config = dict(
    model='self-supervised image encoder',
    dataset='crops of objects in photos (Visual Genome)',
    train_examples=61751,
    image_size=48,
    crop_scale_min=0.3,
    horizontal_flip=True,
    color_jitter=0.4,
    method='simsiam',
    arch='resnet',
    norm='batchnorm',
    hidden_act='elu',
    depths=[2, 2, 3, 2],
    kernel_size=3,
    stem='single',
    avg_pool_shortcut=False,
    widths=[48, 80, 144, 256],
    projector_hidden=1024,
    projector_out=128,
    projector_hidden_layers=1,
    init='kaiming_normal',
    residual_init='none',
    optimizer='muon',
    muon_scale='spectral',
    learning_rate=0.01,
    momentum=0.95,
    nesterov=True,
    orthogonalizer='polar_express',
    adamw_lr_other_params=0.00089,
    max_grad_norm=0.5,
    max_steps=22200,
    batch_size=256,
    epochs=92.0,
    lr_schedule='cosine',
    final_lr_fraction=0.01,
    warmup_steps=2220,
    weight_decay=0.05,
    adamw_weight_decay_other_params=0,
)
Rows from block 6 of a small self-supervised image encoder, named by matrix and row number. Rows with one number belong to one channel. Each number is 128 + 32 x the weight over its row's rms, rounded and kept within 0 to 255. All counts start at 0. Numbers have three digits each. After the name is the row's rms in percent of the matrix's.
After each channel's rows are labels from the 100 images, of 14848, where the channel reaches its highest value: "peak at" is the part of the image that holds the peak. Only what is clearly more common there than usual is listed. The data: crops of objects in photos (Visual Genome). In brackets: how many of the 100.
# convs0: first 3x3 conv (model.blocks.6.convs.0.weight, 144x144x3x3, each kernel summed), inputs 0-143
# convs1: second 3x3 conv (model.blocks.6.convs.1.weight, 144x144x3x3, transposed, each kernel summed), outputs 0-143

convs0.139 101:112127158181092153153143128154154196122167146115136152146152106152080103107165068097146157175159165098188159072159110105106133111148128130127116089108117131143070119086140133079131210159112067161146075156123137055102073071116124154105108143123130120134115154060143140164109081124140077049088135116157135148146093141113107123163077118151095117117127146175099110049136151169151136159126145162095154123137115165129109112144033130087086
convs1.139 085:132168127161108072093142157164174111131160134107126156151120131170088178149137149142072086197135150117160098101182158181090098141136162098165132163155151152174137161142131166137139120091126151137125154159156135167145177126140186177142156181115043103154187182212167106096128160140121116109176163097135176149112106154120115133196078155163169145190147129157118157155145143109074169139157141100123157148125131182143167139106164088179138
peak at: centre (96)

convs0.48 126:115107110108138130124165179179174144113146094116194030093086131177100061112098123125162136120147128085097124129137114122111095127149132106074106172128133110128167128129113055134114096144092105142192088132112115068134107140149117133095110075121198102060141091113126114083145128138145089154089105120132153138147134154175083098118115125138158109122172082108135105129125172137092117152126137046128156100153092000108147158179160159107115
convs1.48 096:164120132126144169115091163020136182148078126131161108126128110132188126139093171112181098119123138156062152153139155095129128155098084185167121178107120120130147141129127117140198099116184120139158180117071100110156127131172089098133184088138045108188109120110166154156140118153113151154142187096129148147106143137160139179127149095173119152150067068081111170096103143138110184117074111122175093126116099089166115118152167116148097
peak at: centre (66)

convs0.95 101:134146088121107135145124117138117133133138075158140086192117111095126113062117144149033119152160122142129136095120106170135165100128109133116166106150104133144137110115031068112102194097053140080156131076123094130119145110128182165116163116079099127146106121088149161114105086145157138129107165191214110126124131162101122080152105146133052166183172148143144186130124141082156141149155182092086135140176101189112173140115110124160108
convs1.95 093:120118156092117117118151120122141131153090127077113094115160088117056220170112176123224177140177152130122097103170146153177096105155143101140175160114117116118112167127132120125137120108167126118104067160100109152095127133132150133088097126111084143117115070106130079196066152116103161162133119105214163150126103171126100070138155106093176137123065133113100119136107141097167127100078184151096097121099082082149156115085142155144192
peak at: middle right (45); centre (41)

convs0.1 093:130149089140124117154000139154125151129177104156161137115100081108129135105089128124116139170099111103140106114151158076123124134106096148096138108169164108091115094148061159104082153100116097100053121123081174160097129089080151164095057161115152165128076109108095084081155107114103148151110104093152107119101090115066118109093116086104116076172111138130151133172118163151138107130179134167128119102183089168090128127130166102155089
convs1.1 094:159147169163160074106173144129203117110095137138166128161111155119065096083136123095153125159126065101129143188150140159069163074080140146120153116123148121080155093146137138105160120123146144164130139180197153062090117154153140117120166148134159094136126071066124148107125106101163100113048124090098090157104240133149126107170167171122095124126177134120112124125130078094085123124124161115097121196130168115080142122103147099131166
peak at: bottom right (48); bottom centre (48)

convs0.41 087:136138127105154166097185123166144143117189125095165125154150109122101092175141059159193043135182154188104071130123079088162129091073115080048116141079107142144133102144126125158136073154140069133182177100117136121140105110147108128127100152064101122164190129139144128150158132158095136146150113117178104143134135104128083139204090139122095140097095077123154143142075114178133147111100169114082137153149094100121060131130093126089118
convs1.41 092:120134128172121135124100082106119114134069142129104119133106148130167098126109131131088189151144108106136181127120187140153188229140136096144196141164071156149102183134154107180188162155092157147142164169093156143148153165152131161117136152097114125130123144149129166174098158170131170136112160198111131124102126140157119124148157126170129107119116125098124130173153129119157111130138134182159123158181219159081162186086186155175219
peak at: top centre (51); centre (33)

convs0.116 106:088061154124104127124144196154121130110146112113179143129104096116168100148071068147141181154137145179105110220143068136127121129119194138189102091173127140116124180135122154105155086142119109171019142085110146117135112106100150092072118157062146115122163149174120086113138147129134122134125031165164156143113110135147116151135058186127094129159121187141077124131121168125074143105131139132149158108163111147129104119101111091110125
convs1.116 093:157142148155133099117186158134147182190117188133164171197204155100158178116076132145133134215159117149168143176132159170128123120130184177168121139066153152118130119153161142146197151165143121094128145094148143184169151126141104157167149170140164153137121104150125134172142148169146165115125189136159126131185150129111120130201131174128117145101174178211148141134133152089144148148097097146138140124157133160145145101206140134167132
peak at: centre (76)

convs0.30 122:146130136106180125154085051160116135112097101161169139091061164110126114136119091097112132091110117151173122041079193157147130140056139108064174148115113132146123133109090107103150156121112094129100167041118125191115152143112117107099151083097035146126094157098109099123105111132095148138145140113035126106157104125126128133142094092189128094117147151130157197194092102139145140124120105163150115093107165112132171174122119099146091
convs1.30 111:158148110134210145136153096081126106131148125125156180116156114205169142128074149138102106113058175173108106060123105142072142083110155071149092061168163175160074114120131116117096123126119167123119130142169142097167111061140135170091128116170149133108113076176129139152112103052125079144098124100109120141121157155091148146127165141110139148107094161103151059079105141085104200157160131162169106129159190148097124131108105109169110
peak at: centre (35); top centre (31)

convs0.100 130:120143136128074071117091140151144164107155144101131078156136106148098130159074160119121015090158092094159090103073116114072077126094125138125150117126103118120115076104119149098118202103060119166119123124088109138114138044125127108081141105125102090122141137121111127100093124133158113187140108105130090071099105190111097126103076109125107130039107125090091116154155140132184133173113141099108161099136138060126139173094104127096055
convs1.100 120:110140092160132110099157135097127180147140162181153063046162172148115062109173156142175110174089160136104184136120084135157121077153140204152108183121070101157140150146170090191112152114142087186136083130129173110102119145205174120193129131109136081133126198148148134109116109126125109147139127140106111124151123139121138137132123122130166105181156175146130103150110142172078148107129101090133114118139095083129119131113071174157217
peak at: bottom right (88)

convs0.138 110:124186138181152093111125133109125163142151029139089119056164091157113164107074146106073050117108134119141093143092153115124111154121102134125152126125094169091138217140109165141119122104172154095113129076121168142120128115148111140156178102149120063092130083168078130114093093148146080136079132112064085161146133170168181148092151082138141192154116090139149120148180109109097145147121129110184176156142150137082121109159181102097113
convs1.138 096:035116107090136117138106149135119105126107085112161108160100117078090125159089161075192206145161099083087142096120088149112131158165075127109147104134104100122072101123108140074156106112119140128052147112110140097090118096121148129108111108112125128082096089119094109095138108108107093110095125112149144085072118165088069094128081150110145089052159116144084114153091114098167142116089084092107106088119085108047084101085079090103145
peak at: bottom right (49); bottom centre (44)

convs0.137 121:090130147099175143133117123169095137120129141104134155119124158159093108168128092138156143148145192069112143000145091134154114155125153167120105152110154154138104119144175087146159108144117100097151139145109121102133106108098117084111139126121149137160122143115117106057125167131112135109118179187120171125151150129136139145142072181121121123107146088154140136128112145120100131091132117115148109111109113175132148114148090131067136
convs1.137 108:164171121168155146140091124143099093142151118145140105162082129111042095149101140151144114124158102057139166078255105111093121136122105148113133107131126107142159107070087118088162139159113149139121108148126134153104117149189196085131102209104090119154180142071123152106159151133136164150115086090137119145128146114145149132121153040168095080126107158109126137111153131164137136104134126173147111121115125153212091091188137121131090
peak at: centre (41); top centre (34)

convs0.64 094:101139135136131193127080123113043119161161162083166143136139151166149129100097142162134134159130078149138086110136112021157151109127115107139139108144095164150127093217041139152112136113084123136194139111122123157142177147124123136097128146105178132148128087118111117121116102102152162157126102165134183113145144191145158119131107138093043135125158112096128163185148140126199175083090154132161160164132078168125179091106188117115165
convs1.64 089:146117095128139034047123092106154067121085104174108183109115168141167133123082082107107133099131073146102156089094106164074116090121079160150073131116187091085105162101096083116148168174095122118093113110099124137055124109131131137124145105077126094135138143114138133104109136145137091135127163120124087098073086040156150132142126146071129104151139143076149101063132124142068113158074199120110093151101116147118129082129093115111125
peak at: bottom right (59)

convs0.108 090:114187118143124131120038134136107178125167174113121100147156098150141111063103161106093089123097120106128110156117137111154133144135123189137148069087153125126112083079068074136120179160137135174150097149098133129130068081112136174126126108105158155157106138089084173131037098133156116134082105155193070095176120129102141126149122110131096113077121156173067113119106138081114118075130121157062130131101124123112150113092207186121175
convs1.108 082:109084126068105061130097156137123124129107108103168111070129128131091151164084082139103148118146128108113136119140074138106073067131120123100089181089155114071163128124130119125131152163104060116112089101111154120109120119113098081173076153131047120082119153163172094103227108141116151088203116103136119100129050117157062094093142138111104099186102137066109119107141156159124131122079101122202154119147110131116134152148097106099090
peak at: bottom right (36); middle right (34)

convs0.62 089:107165082122170121104090151159090106104150137148119117160169088113180144078119147139136148136091108071116138154139129123116117149140146137155100105146119158094148134143087133107110120103194166143161140091140176088089155097102174090124138145070064133110106122107099151212078106115143196154084034100176126173093137162126146142087137075119114158124085092130112164161179104125169159120112060127131179164098147197181161138120127195167111
convs1.62 098:108084124108145142164083114140116135104125105120067103106094102149084075105099098117071108103158109081128101150123097104047103071121106095098103107131090107083126129073069067104103139089073163110067123079124094128110038116081076093146101109124102109121145094101101133100116119073097083088117098101078104088095114120154126107122170113148105058140080115159141120137122130093130097103118156106126117123103131073061117072104091079106090
peak at: bottom right (66); middle right (31)

convs0.105 111:123141161174131185187096095184124122172137150179055193147142139149134147096129151159117118104112093083114120082096107128103167100121115171180113121110171143102141121113153182101099134152110112171168102090108141128141103130142127138170112129123023117092165176125137162095128124115108137118125133175103198139130155140120136149106082115162054144139147050119132128169041161136146105100086055132119200077138138132082175115145157108123122
convs1.105 104:169119128143180175136077095153162090086149132128082194104138066162107087178167139149192141146160118139107142118147069124124077177059130067086115136079092104195151180106124089095115157085132166081116115137100106095150092075111149091096082153130139079114145151173146074146125129161081143114125122112111120139088093120114093110080138125074110136065068121120100155115060176141159110121104138107153122154114090074115147116146134132159096
peak at: top centre (36); top right (27)

convs0.79 093:148124155110140139132105129137163166129115135061139150113126056116142121134156071181156120133126175082134069146114098158064102090082136145115143116139159148098175080112130091115117095199170086141112094135147112059126049083134126165167097167115124203179062149098138103157121164111110122124090145108174137129144145083085138132125113138173088118122137190187133145072088108114129195132140100139140170125076163157163158066156140085119145
convs1.79 088:171105088083104134167117150137133088093122140136141112071099090112142165085155159148166154146174095089107188122131156111185113050110183197157125145163090116124133126158157103232096117080128199076151122122122123173144157136118131123084156138146091126154089113153151141114136063153126165141157164161129062131160060186139170157153149147092158166143151176138129152121129163150142079083097143144137137130135147088067163159156148130096121
peak at: centre (63); top centre (33)

convs0.73 089:122124123063152164097152111112081179093169121074038140155132173165111088129145069160097120123179156148137133138083120156126145099107119120112100155072144137140105136077131095132074153086102125133110144147149112069112100106151094100119120149161147136180148172160145130158107156130110090139119188144022094111182095171093115078138096126142025107063099120147152124133136146138129155084142099182150164130084100093118109114164152169104121
convs1.73 082:112077146139127080173110083105112124138094142138105125130077157139115118137095132158174057101140075187131102140118145141143112112087162059121110141131114114101155121126130114205092167156139138145159163178141116122171105137212092183087174102143140136126144109066113089164151114118223127115140078116060137109102059085140123121142125177108110139116185075185165137123089176129119160118130157102104088109114150118129144075070095079140105
peak at: top centre (61)

convs0.10 097:125088181162132169120151044173167093155161096066139095086129135140105106157134126093129175091117179100177094097119079114113151182147149155124107153138150123115116155117179156138043112112140150164123043174171148161154138151037125157111079151179095107118121161141140146139114128132146109126065093131162126150090141124112154150082072163067145133142140124054104130143072148143097143113140131191120153161109129115086121106138140078083117
convs1.10 091:130126124148115127122122086215159086127169148150144207181108111128187199115166108129110139139146087145093098072155147116131148152115131114141183123153128127182121118125121169128020115177126167144107120178148118094152151156170156134142147187124075184126107134183146164158090137146139160156110096118106142164124093125148079158135140128080133181146147131139181162126114088141177126195142133101191118104181162101066147188125130169140124
peak at: centre (50)

convs0.77 096:102190118126157074133106105100088138142118183114099119209132084131124150046115154113178164134109082136142117137141180131137175134111087144165153143159125119103140096110013087123075152105083183167104123096132105121102142040144162153113154103161115127144106103112090153111095117120114125116109128114158115084109036095048126142132147080130116154116103150104111079150134118134155166090145114081122072152125121129149111101161142159137202
convs1.77 094:121103169098141121160148124109128138096131099089131103123120165181113078163144026113069096165142136133140156122135078134132096109108179082134159134105113075123094118048109100139116164136132130130155169097090094081111066057141120109106153110099113146090142130166118107126137100113115053087110093083105096131155113070118110118104140136105107107179160123145110044091108162121103080127074153088103195179127134118077160110041114115103119
peak at: middle right (77)