A small self-supervised image encoder, trained from scratch: 4.16M parameters.
Rows from block 2, named by matrix and row number. Rows with one number belong to one channel. Each number is 50 + 15 x the weight over the matrix's rms, rounded and kept within 0 to 99. All counts start at 0.
# convs0: first 3x3 conv, stride 2 (model.blocks.2.convs.0.weight, 80x48x3x3), inputs 14-20, a 3x3 kernel for each
# convs1: second 3x3 conv (model.blocks.2.convs.1.weight, 80x80x3x3, transposed), outputs 16-23, a 3x3 kernel for each
convs0.22:55 68 59 59 59 50 61 60 47 42 58 49 50 47 67 51 59 77 34 28 53 35 24 47 44 30 50 46 51 68 37 27 56 47 36 61 26 13 39 23 24 52 24 15 33 60 58 57 61 57 48 53 53 45 47 52 52 44 44 45 46 35 40
convs0.23:42 37 42 46 22 37 48 21 52 46 53 54 46 45 66 37 58 45 40 56 62 30 60 69 38 54 68 39 54 47 45 38 55 46 64 80 54 38 35 52 44 63 53 16 36 47 43 63 39 42 40 43 35 60 47 55 63 00 40 32 19 33 50
convs0.24:47 43 50 52 42 43 57 34 43 55 37 39 51 50 58 56 61 62 33 44 46 53 56 64 40 46 48 47 60 42 27 40 11 42 19 09 50 51 53 61 66 37 53 51 26 59 65 53 58 73 59 49 53 47 71 93 81 84 90 80 53 58 59
convs0.25:60 46 54 60 38 52 53 29 45 39 36 39 58 37 50 53 49 48 48 67 56 39 65 55 36 81 72 57 87 70 68 62 59 41 44 45 57 62 80 50 53 72 40 48 59 48 38 34 47 52 49 48 45 42 45 15 40 49 34 48 54 44 57
convs0.26:51 47 40 60 81 40 63 78 47 48 29 35 51 38 37 59 45 54 47 59 33 67 75 53 49 80 63 46 31 20 51 28 02 53 27 24 53 73 45 98 58 99 73 75 61 48 49 46 47 58 48 38 44 47 48 58 47 41 54 41 39 33 44
convs0.27:62 59 57 61 56 32 66 14 10 56 54 55 37 49 47 34 37 46 54 37 52 42 54 30 25 00 00 44 51 45 57 47 52 68 52 58 45 60 64 48 54 40 66 50 49 61 50 50 61 62 40 63 44 43 42 43 45 39 36 42 54 37 57
convs0.28:38 35 33 66 41 53 65 92 65 50 41 45 40 44 45 56 35 40 41 38 37 30 41 47 46 78 60 62 50 43 42 74 39 15 77 42 55 64 41 55 57 42 42 60 39 51 46 40 57 61 42 46 38 42 44 52 29 65 62 40 69 48 42
convs0.29:49 47 48 47 47 51 47 50 50 53 43 45 49 42 39 46 51 53 44 51 49 48 50 55 52 54 48 56 65 49 65 82 62 60 72 61 59 64 50 64 61 61 64 63 47 49 53 53 49 54 51 53 50 53 48 44 44 46 42 47 50 40 44
convs0.30:54 59 56 55 62 58 31 20 40 45 58 67 37 37 48 49 61 57 57 64 66 41 41 61 60 63 66 52 54 49 66 90 62 23 18 12 61 74 47 49 57 32 37 12 00 50 60 49 56 63 46 45 40 40 40 37 50 46 47 49 36 42 44
convs0.31:31 36 44 50 41 40 49 40 48 58 63 58 57 46 33 56 53 47 42 67 63 86 62 98 63 80 65 31 59 57 48 51 70 45 52 48 50 48 45 69 93 99 51 59 62 50 50 57 52 51 59 40 56 60 50 45 64 41 47 57 44 53 62
convs0.32:54 60 53 46 38 61 53 44 68 53 58 65 40 51 83 38 70 60 40 39 84 29 10 99 47 30 79 31 37 66 18 22 93 40 24 72 44 60 63 73 59 34 62 69 60 47 32 47 41 32 50 50 41 44 39 42 69 39 46 78 43 52 61
convs0.33:58 82 81 78 70 95 48 54 56 51 45 56 47 45 50 48 56 51 63 56 53 52 43 41 48 68 38 52 48 34 52 63 43 55 53 45 51 63 43 65 43 35 60 57 49 42 40 51 44 17 41 46 29 45 50 49 64 35 49 72 34 66 61
convs0.34:53 47 50 40 57 67 29 36 60 50 56 51 46 54 53 34 57 59 50 47 50 25 42 35 22 05 28 52 39 44 45 29 32 42 34 30 52 47 45 66 65 46 55 49 32 46 51 56 44 42 65 50 51 61 56 39 47 82 75 61 76 81 54
convs0.35:58 66 59 34 37 35 31 23 36 46 48 52 40 64 52 45 45 59 48 46 40 43 45 41 41 32 30 47 38 42 40 49 55 29 26 39 18 32 43 47 46 65 55 54 41 53 59 61 49 48 58 38 48 64 66 73 71 51 57 65 59 73 58
convs0.36:52 61 39 69 73 47 66 67 38 31 16 17 20 36 17 21 20 25 41 46 46 43 83 49 49 65 58 55 50 50 63 49 43 60 44 46 55 40 58 30 44 51 46 45 43 67 57 45 56 53 32 50 50 40 58 39 33 47 37 17 40 32 30
convs0.37:11 21 56 00 09 51 28 19 39 45 65 61 48 69 67 43 41 43 16 32 63 00 23 41 55 28 51 40 74 65 39 58 56 35 34 46 54 52 45 64 41 52 48 43 29 43 41 57 50 37 57 45 36 40 76 61 45 78 53 40 53 40 42
convs0.38:47 52 64 38 66 72 42 61 56 53 50 54 43 44 44 45 37 47 44 63 42 45 68 42 36 61 46 33 40 40 63 54 64 60 60 53 23 23 47 66 72 52 59 54 65 46 32 43 41 62 44 52 44 41 52 41 50 53 48 46 53 43 44
convs0.39:64 99 78 69 89 96 54 99 84 38 48 59 44 46 69 54 63 71 46 51 53 38 46 46 43 38 45 49 50 45 36 53 45 51 53 55 60 70 66 59 55 56 50 52 47 46 28 09 47 32 06 56 31 22 30 00 23 15 00 00 41 00 10
convs0.40:49 37 46 47 50 59 54 71 69 48 72 40 69 70 44 72 90 47 52 25 32 49 36 30 30 33 43 45 57 46 51 60 37 59 51 43 59 56 53 61 51 45 54 48 32 50 45 50 41 44 57 39 50 50 48 50 41 41 36 42 52 39 48
convs0.41:53 49 24 32 63 72 27 26 66 55 40 47 54 47 72 37 54 79 51 60 45 30 55 53 38 35 64 54 57 51 52 47 68 34 56 72 21 46 39 34 50 69 68 50 71 55 56 40 50 49 56 34 29 50 47 46 48 30 59 54 28 41 58
convs0.42:74 89 70 89 92 83 64 78 73 48 44 43 43 42 45 44 45 56 48 58 47 60 48 66 51 48 51 27 22 38 22 42 35 17 14 43 46 60 54 43 60 71 59 40 41 47 56 57 49 50 48 59 60 60 62 74 67 65 85 75 67 72 63
convs0.43:46 67 57 19 66 65 36 41 58 23 30 45 30 50 46 46 56 43 46 53 39 74 65 39 69 67 35 62 43 58 42 38 80 49 39 68 52 47 48 60 27 67 68 29 57 54 50 50 44 46 46 44 35 52 61 44 55 38 60 53 27 38 49
convs0.44:64 62 50 83 66 68 82 70 65 49 66 59 47 73 61 41 62 62 58 59 46 75 64 64 71 58 51 49 69 49 35 74 43 54 47 39 37 30 17 59 41 35 54 42 15 43 40 61 42 33 70 40 54 74 28 60 64 00 60 77 15 58 67
convs0.45:49 61 65 40 62 69 41 46 57 45 44 42 49 35 52 48 30 43 48 26 29 33 29 25 52 41 23 36 48 43 50 48 45 42 41 26 53 51 51 65 70 95 46 47 51 54 53 57 53 50 54 48 55 46 61 42 37 55 37 24 57 34 33
convs1.22:52 66 52 39 62 31 55 60 59 63 62 53 66 66 51 82 76 68 58 65 57 63 61 61 54 55 63 62 63 77 42 57 62 50 56 58 45 22 36 50 40 57 56 72 73 61 58 38 49 61 62 64 71 57 45 42 48 35 61 59 41 47 53 60 48 54 57 43 69 42 53 66
convs1.23:56 52 42 31 25 43 52 28 50 49 54 36 58 59 35 57 41 44 38 49 32 75 99 90 35 45 44 62 40 50 33 33 60 41 39 41 50 54 50 48 36 37 50 45 57 50 39 66 63 45 62 50 44 40 60 49 43 56 52 55 41 23 61 52 48 45 44 34 41 61 38 49
convs1.24:57 43 49 35 55 45 39 45 57 41 51 65 43 45 47 38 41 55 57 50 56 50 65 45 40 54 45 73 86 58 59 87 66 48 79 56 61 34 50 64 35 53 44 34 57 36 38 36 60 51 67 45 19 60 51 47 55 69 34 52 48 39 56 29 41 34 65 99 53 67 69 33
convs1.25:42 60 47 33 28 50 49 42 44 70 56 76 63 54 67 65 42 72 44 60 49 71 78 84 42 73 52 49 58 49 44 51 50 49 10 36 54 47 53 38 28 33 58 47 56 48 50 66 56 27 53 45 22 46 33 38 45 51 52 51 53 50 45 51 65 58 66 91 68 53 44 57
convs1.26:46 77 67 57 75 72 56 61 60 58 60 56 64 60 56 60 60 73 43 49 54 47 51 48 50 51 54 57 65 57 71 60 47 86 64 57 49 52 64 63 90 66 41 57 50 37 70 85 22 54 99 20 66 85 49 67 48 83 21 62 63 40 53 44 47 43 38 17 20 54 32 58
convs1.27:38 05 34 84 99 74 34 44 59 48 52 40 46 47 40 41 47 33 47 52 37 30 48 31 46 49 45 45 38 38 59 43 45 47 35 41 62 54 54 48 51 57 58 63 68 33 39 45 31 49 45 59 48 63 60 27 50 36 36 63 46 49 52 44 48 34 61 62 55 52 32 43
convs1.28:53 63 40 54 86 58 50 75 44 72 87 77 70 74 80 82 89 78 59 52 65 28 36 24 38 48 47 42 41 46 49 34 47 58 80 54 63 56 53 56 52 52 48 32 51 34 46 34 34 52 44 42 51 58 54 48 44 74 12 56 52 37 43 44 35 50 53 46 49 44 68 39
convs1.29:62 69 56 46 27 44 64 56 64 64 53 47 48 34 45 55 36 62 46 59 51 46 48 46 45 63 47 70 81 57 51 49 20 59 52 48 41 51 48 63 54 36 55 50 44 50 56 23 83 99 54 61 97 47 38 49 62 19 53 77 38 62 80 50 83 48 52 75 45 38 60 61
convs1.30:47 61 51 56 25 53 44 59 59 49 45 47 41 53 42 51 43 51 48 47 56 71 61 70 50 55 63 58 81 60 50 82 50 49 29 41 52 40 59 48 43 40 50 59 59 56 46 56 46 12 21 57 18 28 53 64 54 64 83 44 48 38 59 53 58 39 71 99 87 41 40 44
convs1.31:57 62 75 47 46 43 47 62 67 53 54 58 46 42 47 46 35 50 61 53 61 59 54 59 50 67 57 53 48 43 55 41 38 59 42 50 42 66 64 68 84 51 45 22 38 33 52 41 45 70 38 45 38 41 45 35 44 73 36 51 52 37 63 61 38 39 64 59 61 59 50 37
convs1.32:53 42 45 58 49 77 69 28 50 52 49 54 52 48 42 62 68 46 40 41 52 48 50 58 40 56 55 46 35 51 30 20 45 62 56 59 44 54 38 52 73 55 45 43 51 71 40 52 76 36 18 73 44 39 56 39 36 28 99 60 53 60 43 52 45 48 35 47 44 39 46 43
convs1.33:32 57 32 27 33 14 49 57 54 51 48 33 52 63 53 42 49 38 40 39 46 61 40 51 50 52 41 63 60 52 53 42 38 58 61 56 51 46 49 59 48 54 72 89 79 39 54 37 37 55 50 36 63 37 54 48 43 34 50 49 53 28 49 24 27 48 54 60 49 55 61 44
convs1.34:53 57 50 48 39 69 59 46 46 44 39 36 62 51 40 40 44 34 54 59 56 12 26 00 51 51 52 49 55 42 64 67 47 57 49 49 57 46 52 34 44 40 55 51 52 45 43 34 60 42 26 63 54 47 64 37 52 68 17 59 61 30 44 55 58 56 42 32 39 50 51 51
convs1.35:56 21 26 62 98 66 48 39 36 47 40 47 65 50 57 54 62 55 45 53 45 86 96 99 46 62 59 56 31 52 58 37 47 38 03 40 57 47 56 42 12 36 56 53 67 61 63 44 63 49 50 66 88 61 61 40 42 56 49 43 49 37 43 37 59 46 39 46 51 58 57 72
convs1.36:51 61 54 42 38 48 55 46 44 44 41 44 54 42 55 32 41 62 49 57 51 49 57 59 60 56 52 44 49 37 64 61 19 81 72 59 39 25 41 52 10 44 60 66 78 43 53 44 85 46 20 62 63 42 55 68 39 72 28 41 55 33 39 61 55 57 44 27 42 47 32 62
convs1.37:54 18 40 65 63 57 46 67 78 45 60 57 48 51 51 53 67 58 48 43 36 21 33 17 51 55 59 51 54 53 60 44 57 50 47 53 70 56 41 54 56 52 58 31 35 59 56 54 44 18 46 55 31 58 48 45 56 64 15 53 55 19 63 55 51 48 72 71 58 50 57 57
convs1.38:53 29 48 45 60 51 55 71 50 43 38 53 38 41 57 59 62 69 51 51 44 57 46 38 50 56 44 39 31 37 58 40 42 56 58 49 53 56 46 68 62 59 43 40 43 43 40 56 32 27 63 45 39 47 50 71 63 32 71 65 44 52 55 54 53 46 44 35 39 49 92 55
convs1.39:32 32 40 45 70 45 41 51 40 35 68 49 42 77 50 43 64 36 53 50 52 89 79 75 59 61 71 56 59 61 65 57 61 49 39 49 47 49 52 40 26 33 45 37 48 48 51 57 49 48 47 21 23 32 44 42 43 82 50 30 53 47 34 64 60 80 55 52 57 59 34 42
convs1.40:36 41 22 42 47 44 39 44 46 73 53 56 60 58 61 55 54 64 44 58 59 60 66 58 41 58 66 60 45 45 48 37 54 51 31 54 60 21 43 35 62 78 76 99 99 52 64 69 60 68 94 51 63 67 41 39 54 65 73 51 49 41 53 46 51 43 62 29 52 62 46 56
convs1.41:57 52 44 56 99 66 50 49 58 43 50 70 59 65 60 57 56 60 54 39 49 19 31 02 59 41 49 43 55 53 49 42 48 59 47 50 50 36 52 42 45 58 62 66 69 39 52 47 33 64 69 53 35 69 40 81 62 64 81 59 53 34 29 34 48 53 71 56 53 53 45 56
convs1.42:49 54 38 49 58 53 59 51 47 47 62 45 50 55 45 57 71 35 65 52 63 49 53 46 62 54 66 55 77 70 46 79 64 49 74 60 35 34 33 38 58 39 66 75 70 57 44 48 36 61 54 35 37 52 41 73 35 09 92 22 43 70 33 47 45 38 46 27 25 43 51 50
convs1.43:51 55 53 39 27 35 56 37 39 61 54 59 46 30 46 56 49 64 45 51 41 48 42 53 53 56 51 45 54 62 47 47 70 30 44 60 58 49 56 58 39 48 52 43 43 66 45 55 82 52 35 69 61 52 55 53 55 37 99 38 45 54 66 61 64 58 66 80 78 36 54 53
convs1.44:48 55 53 53 36 48 60 44 57 78 48 30 59 51 25 74 55 48 65 67 60 53 64 54 72 63 52 67 71 41 90 82 39 66 38 36 57 53 54 60 39 28 44 25 39 41 70 44 42 64 70 42 49 50 54 47 62 77 36 49 68 28 54 67 53 48 65 78 56 71 71 54
convs1.45:50 13 45 73 99 61 29 70 58 51 61 67 45 46 44 64 62 63 45 56 37 96 95 92 43 53 43 64 36 61 56 36 40 66 39 51 55 47 52 33 17 41 57 59 62 66 65 73 34 43 71 59 75 65 47 39 47 65 61 55 59 46 42 40 64 47 58 83 69 22 00 24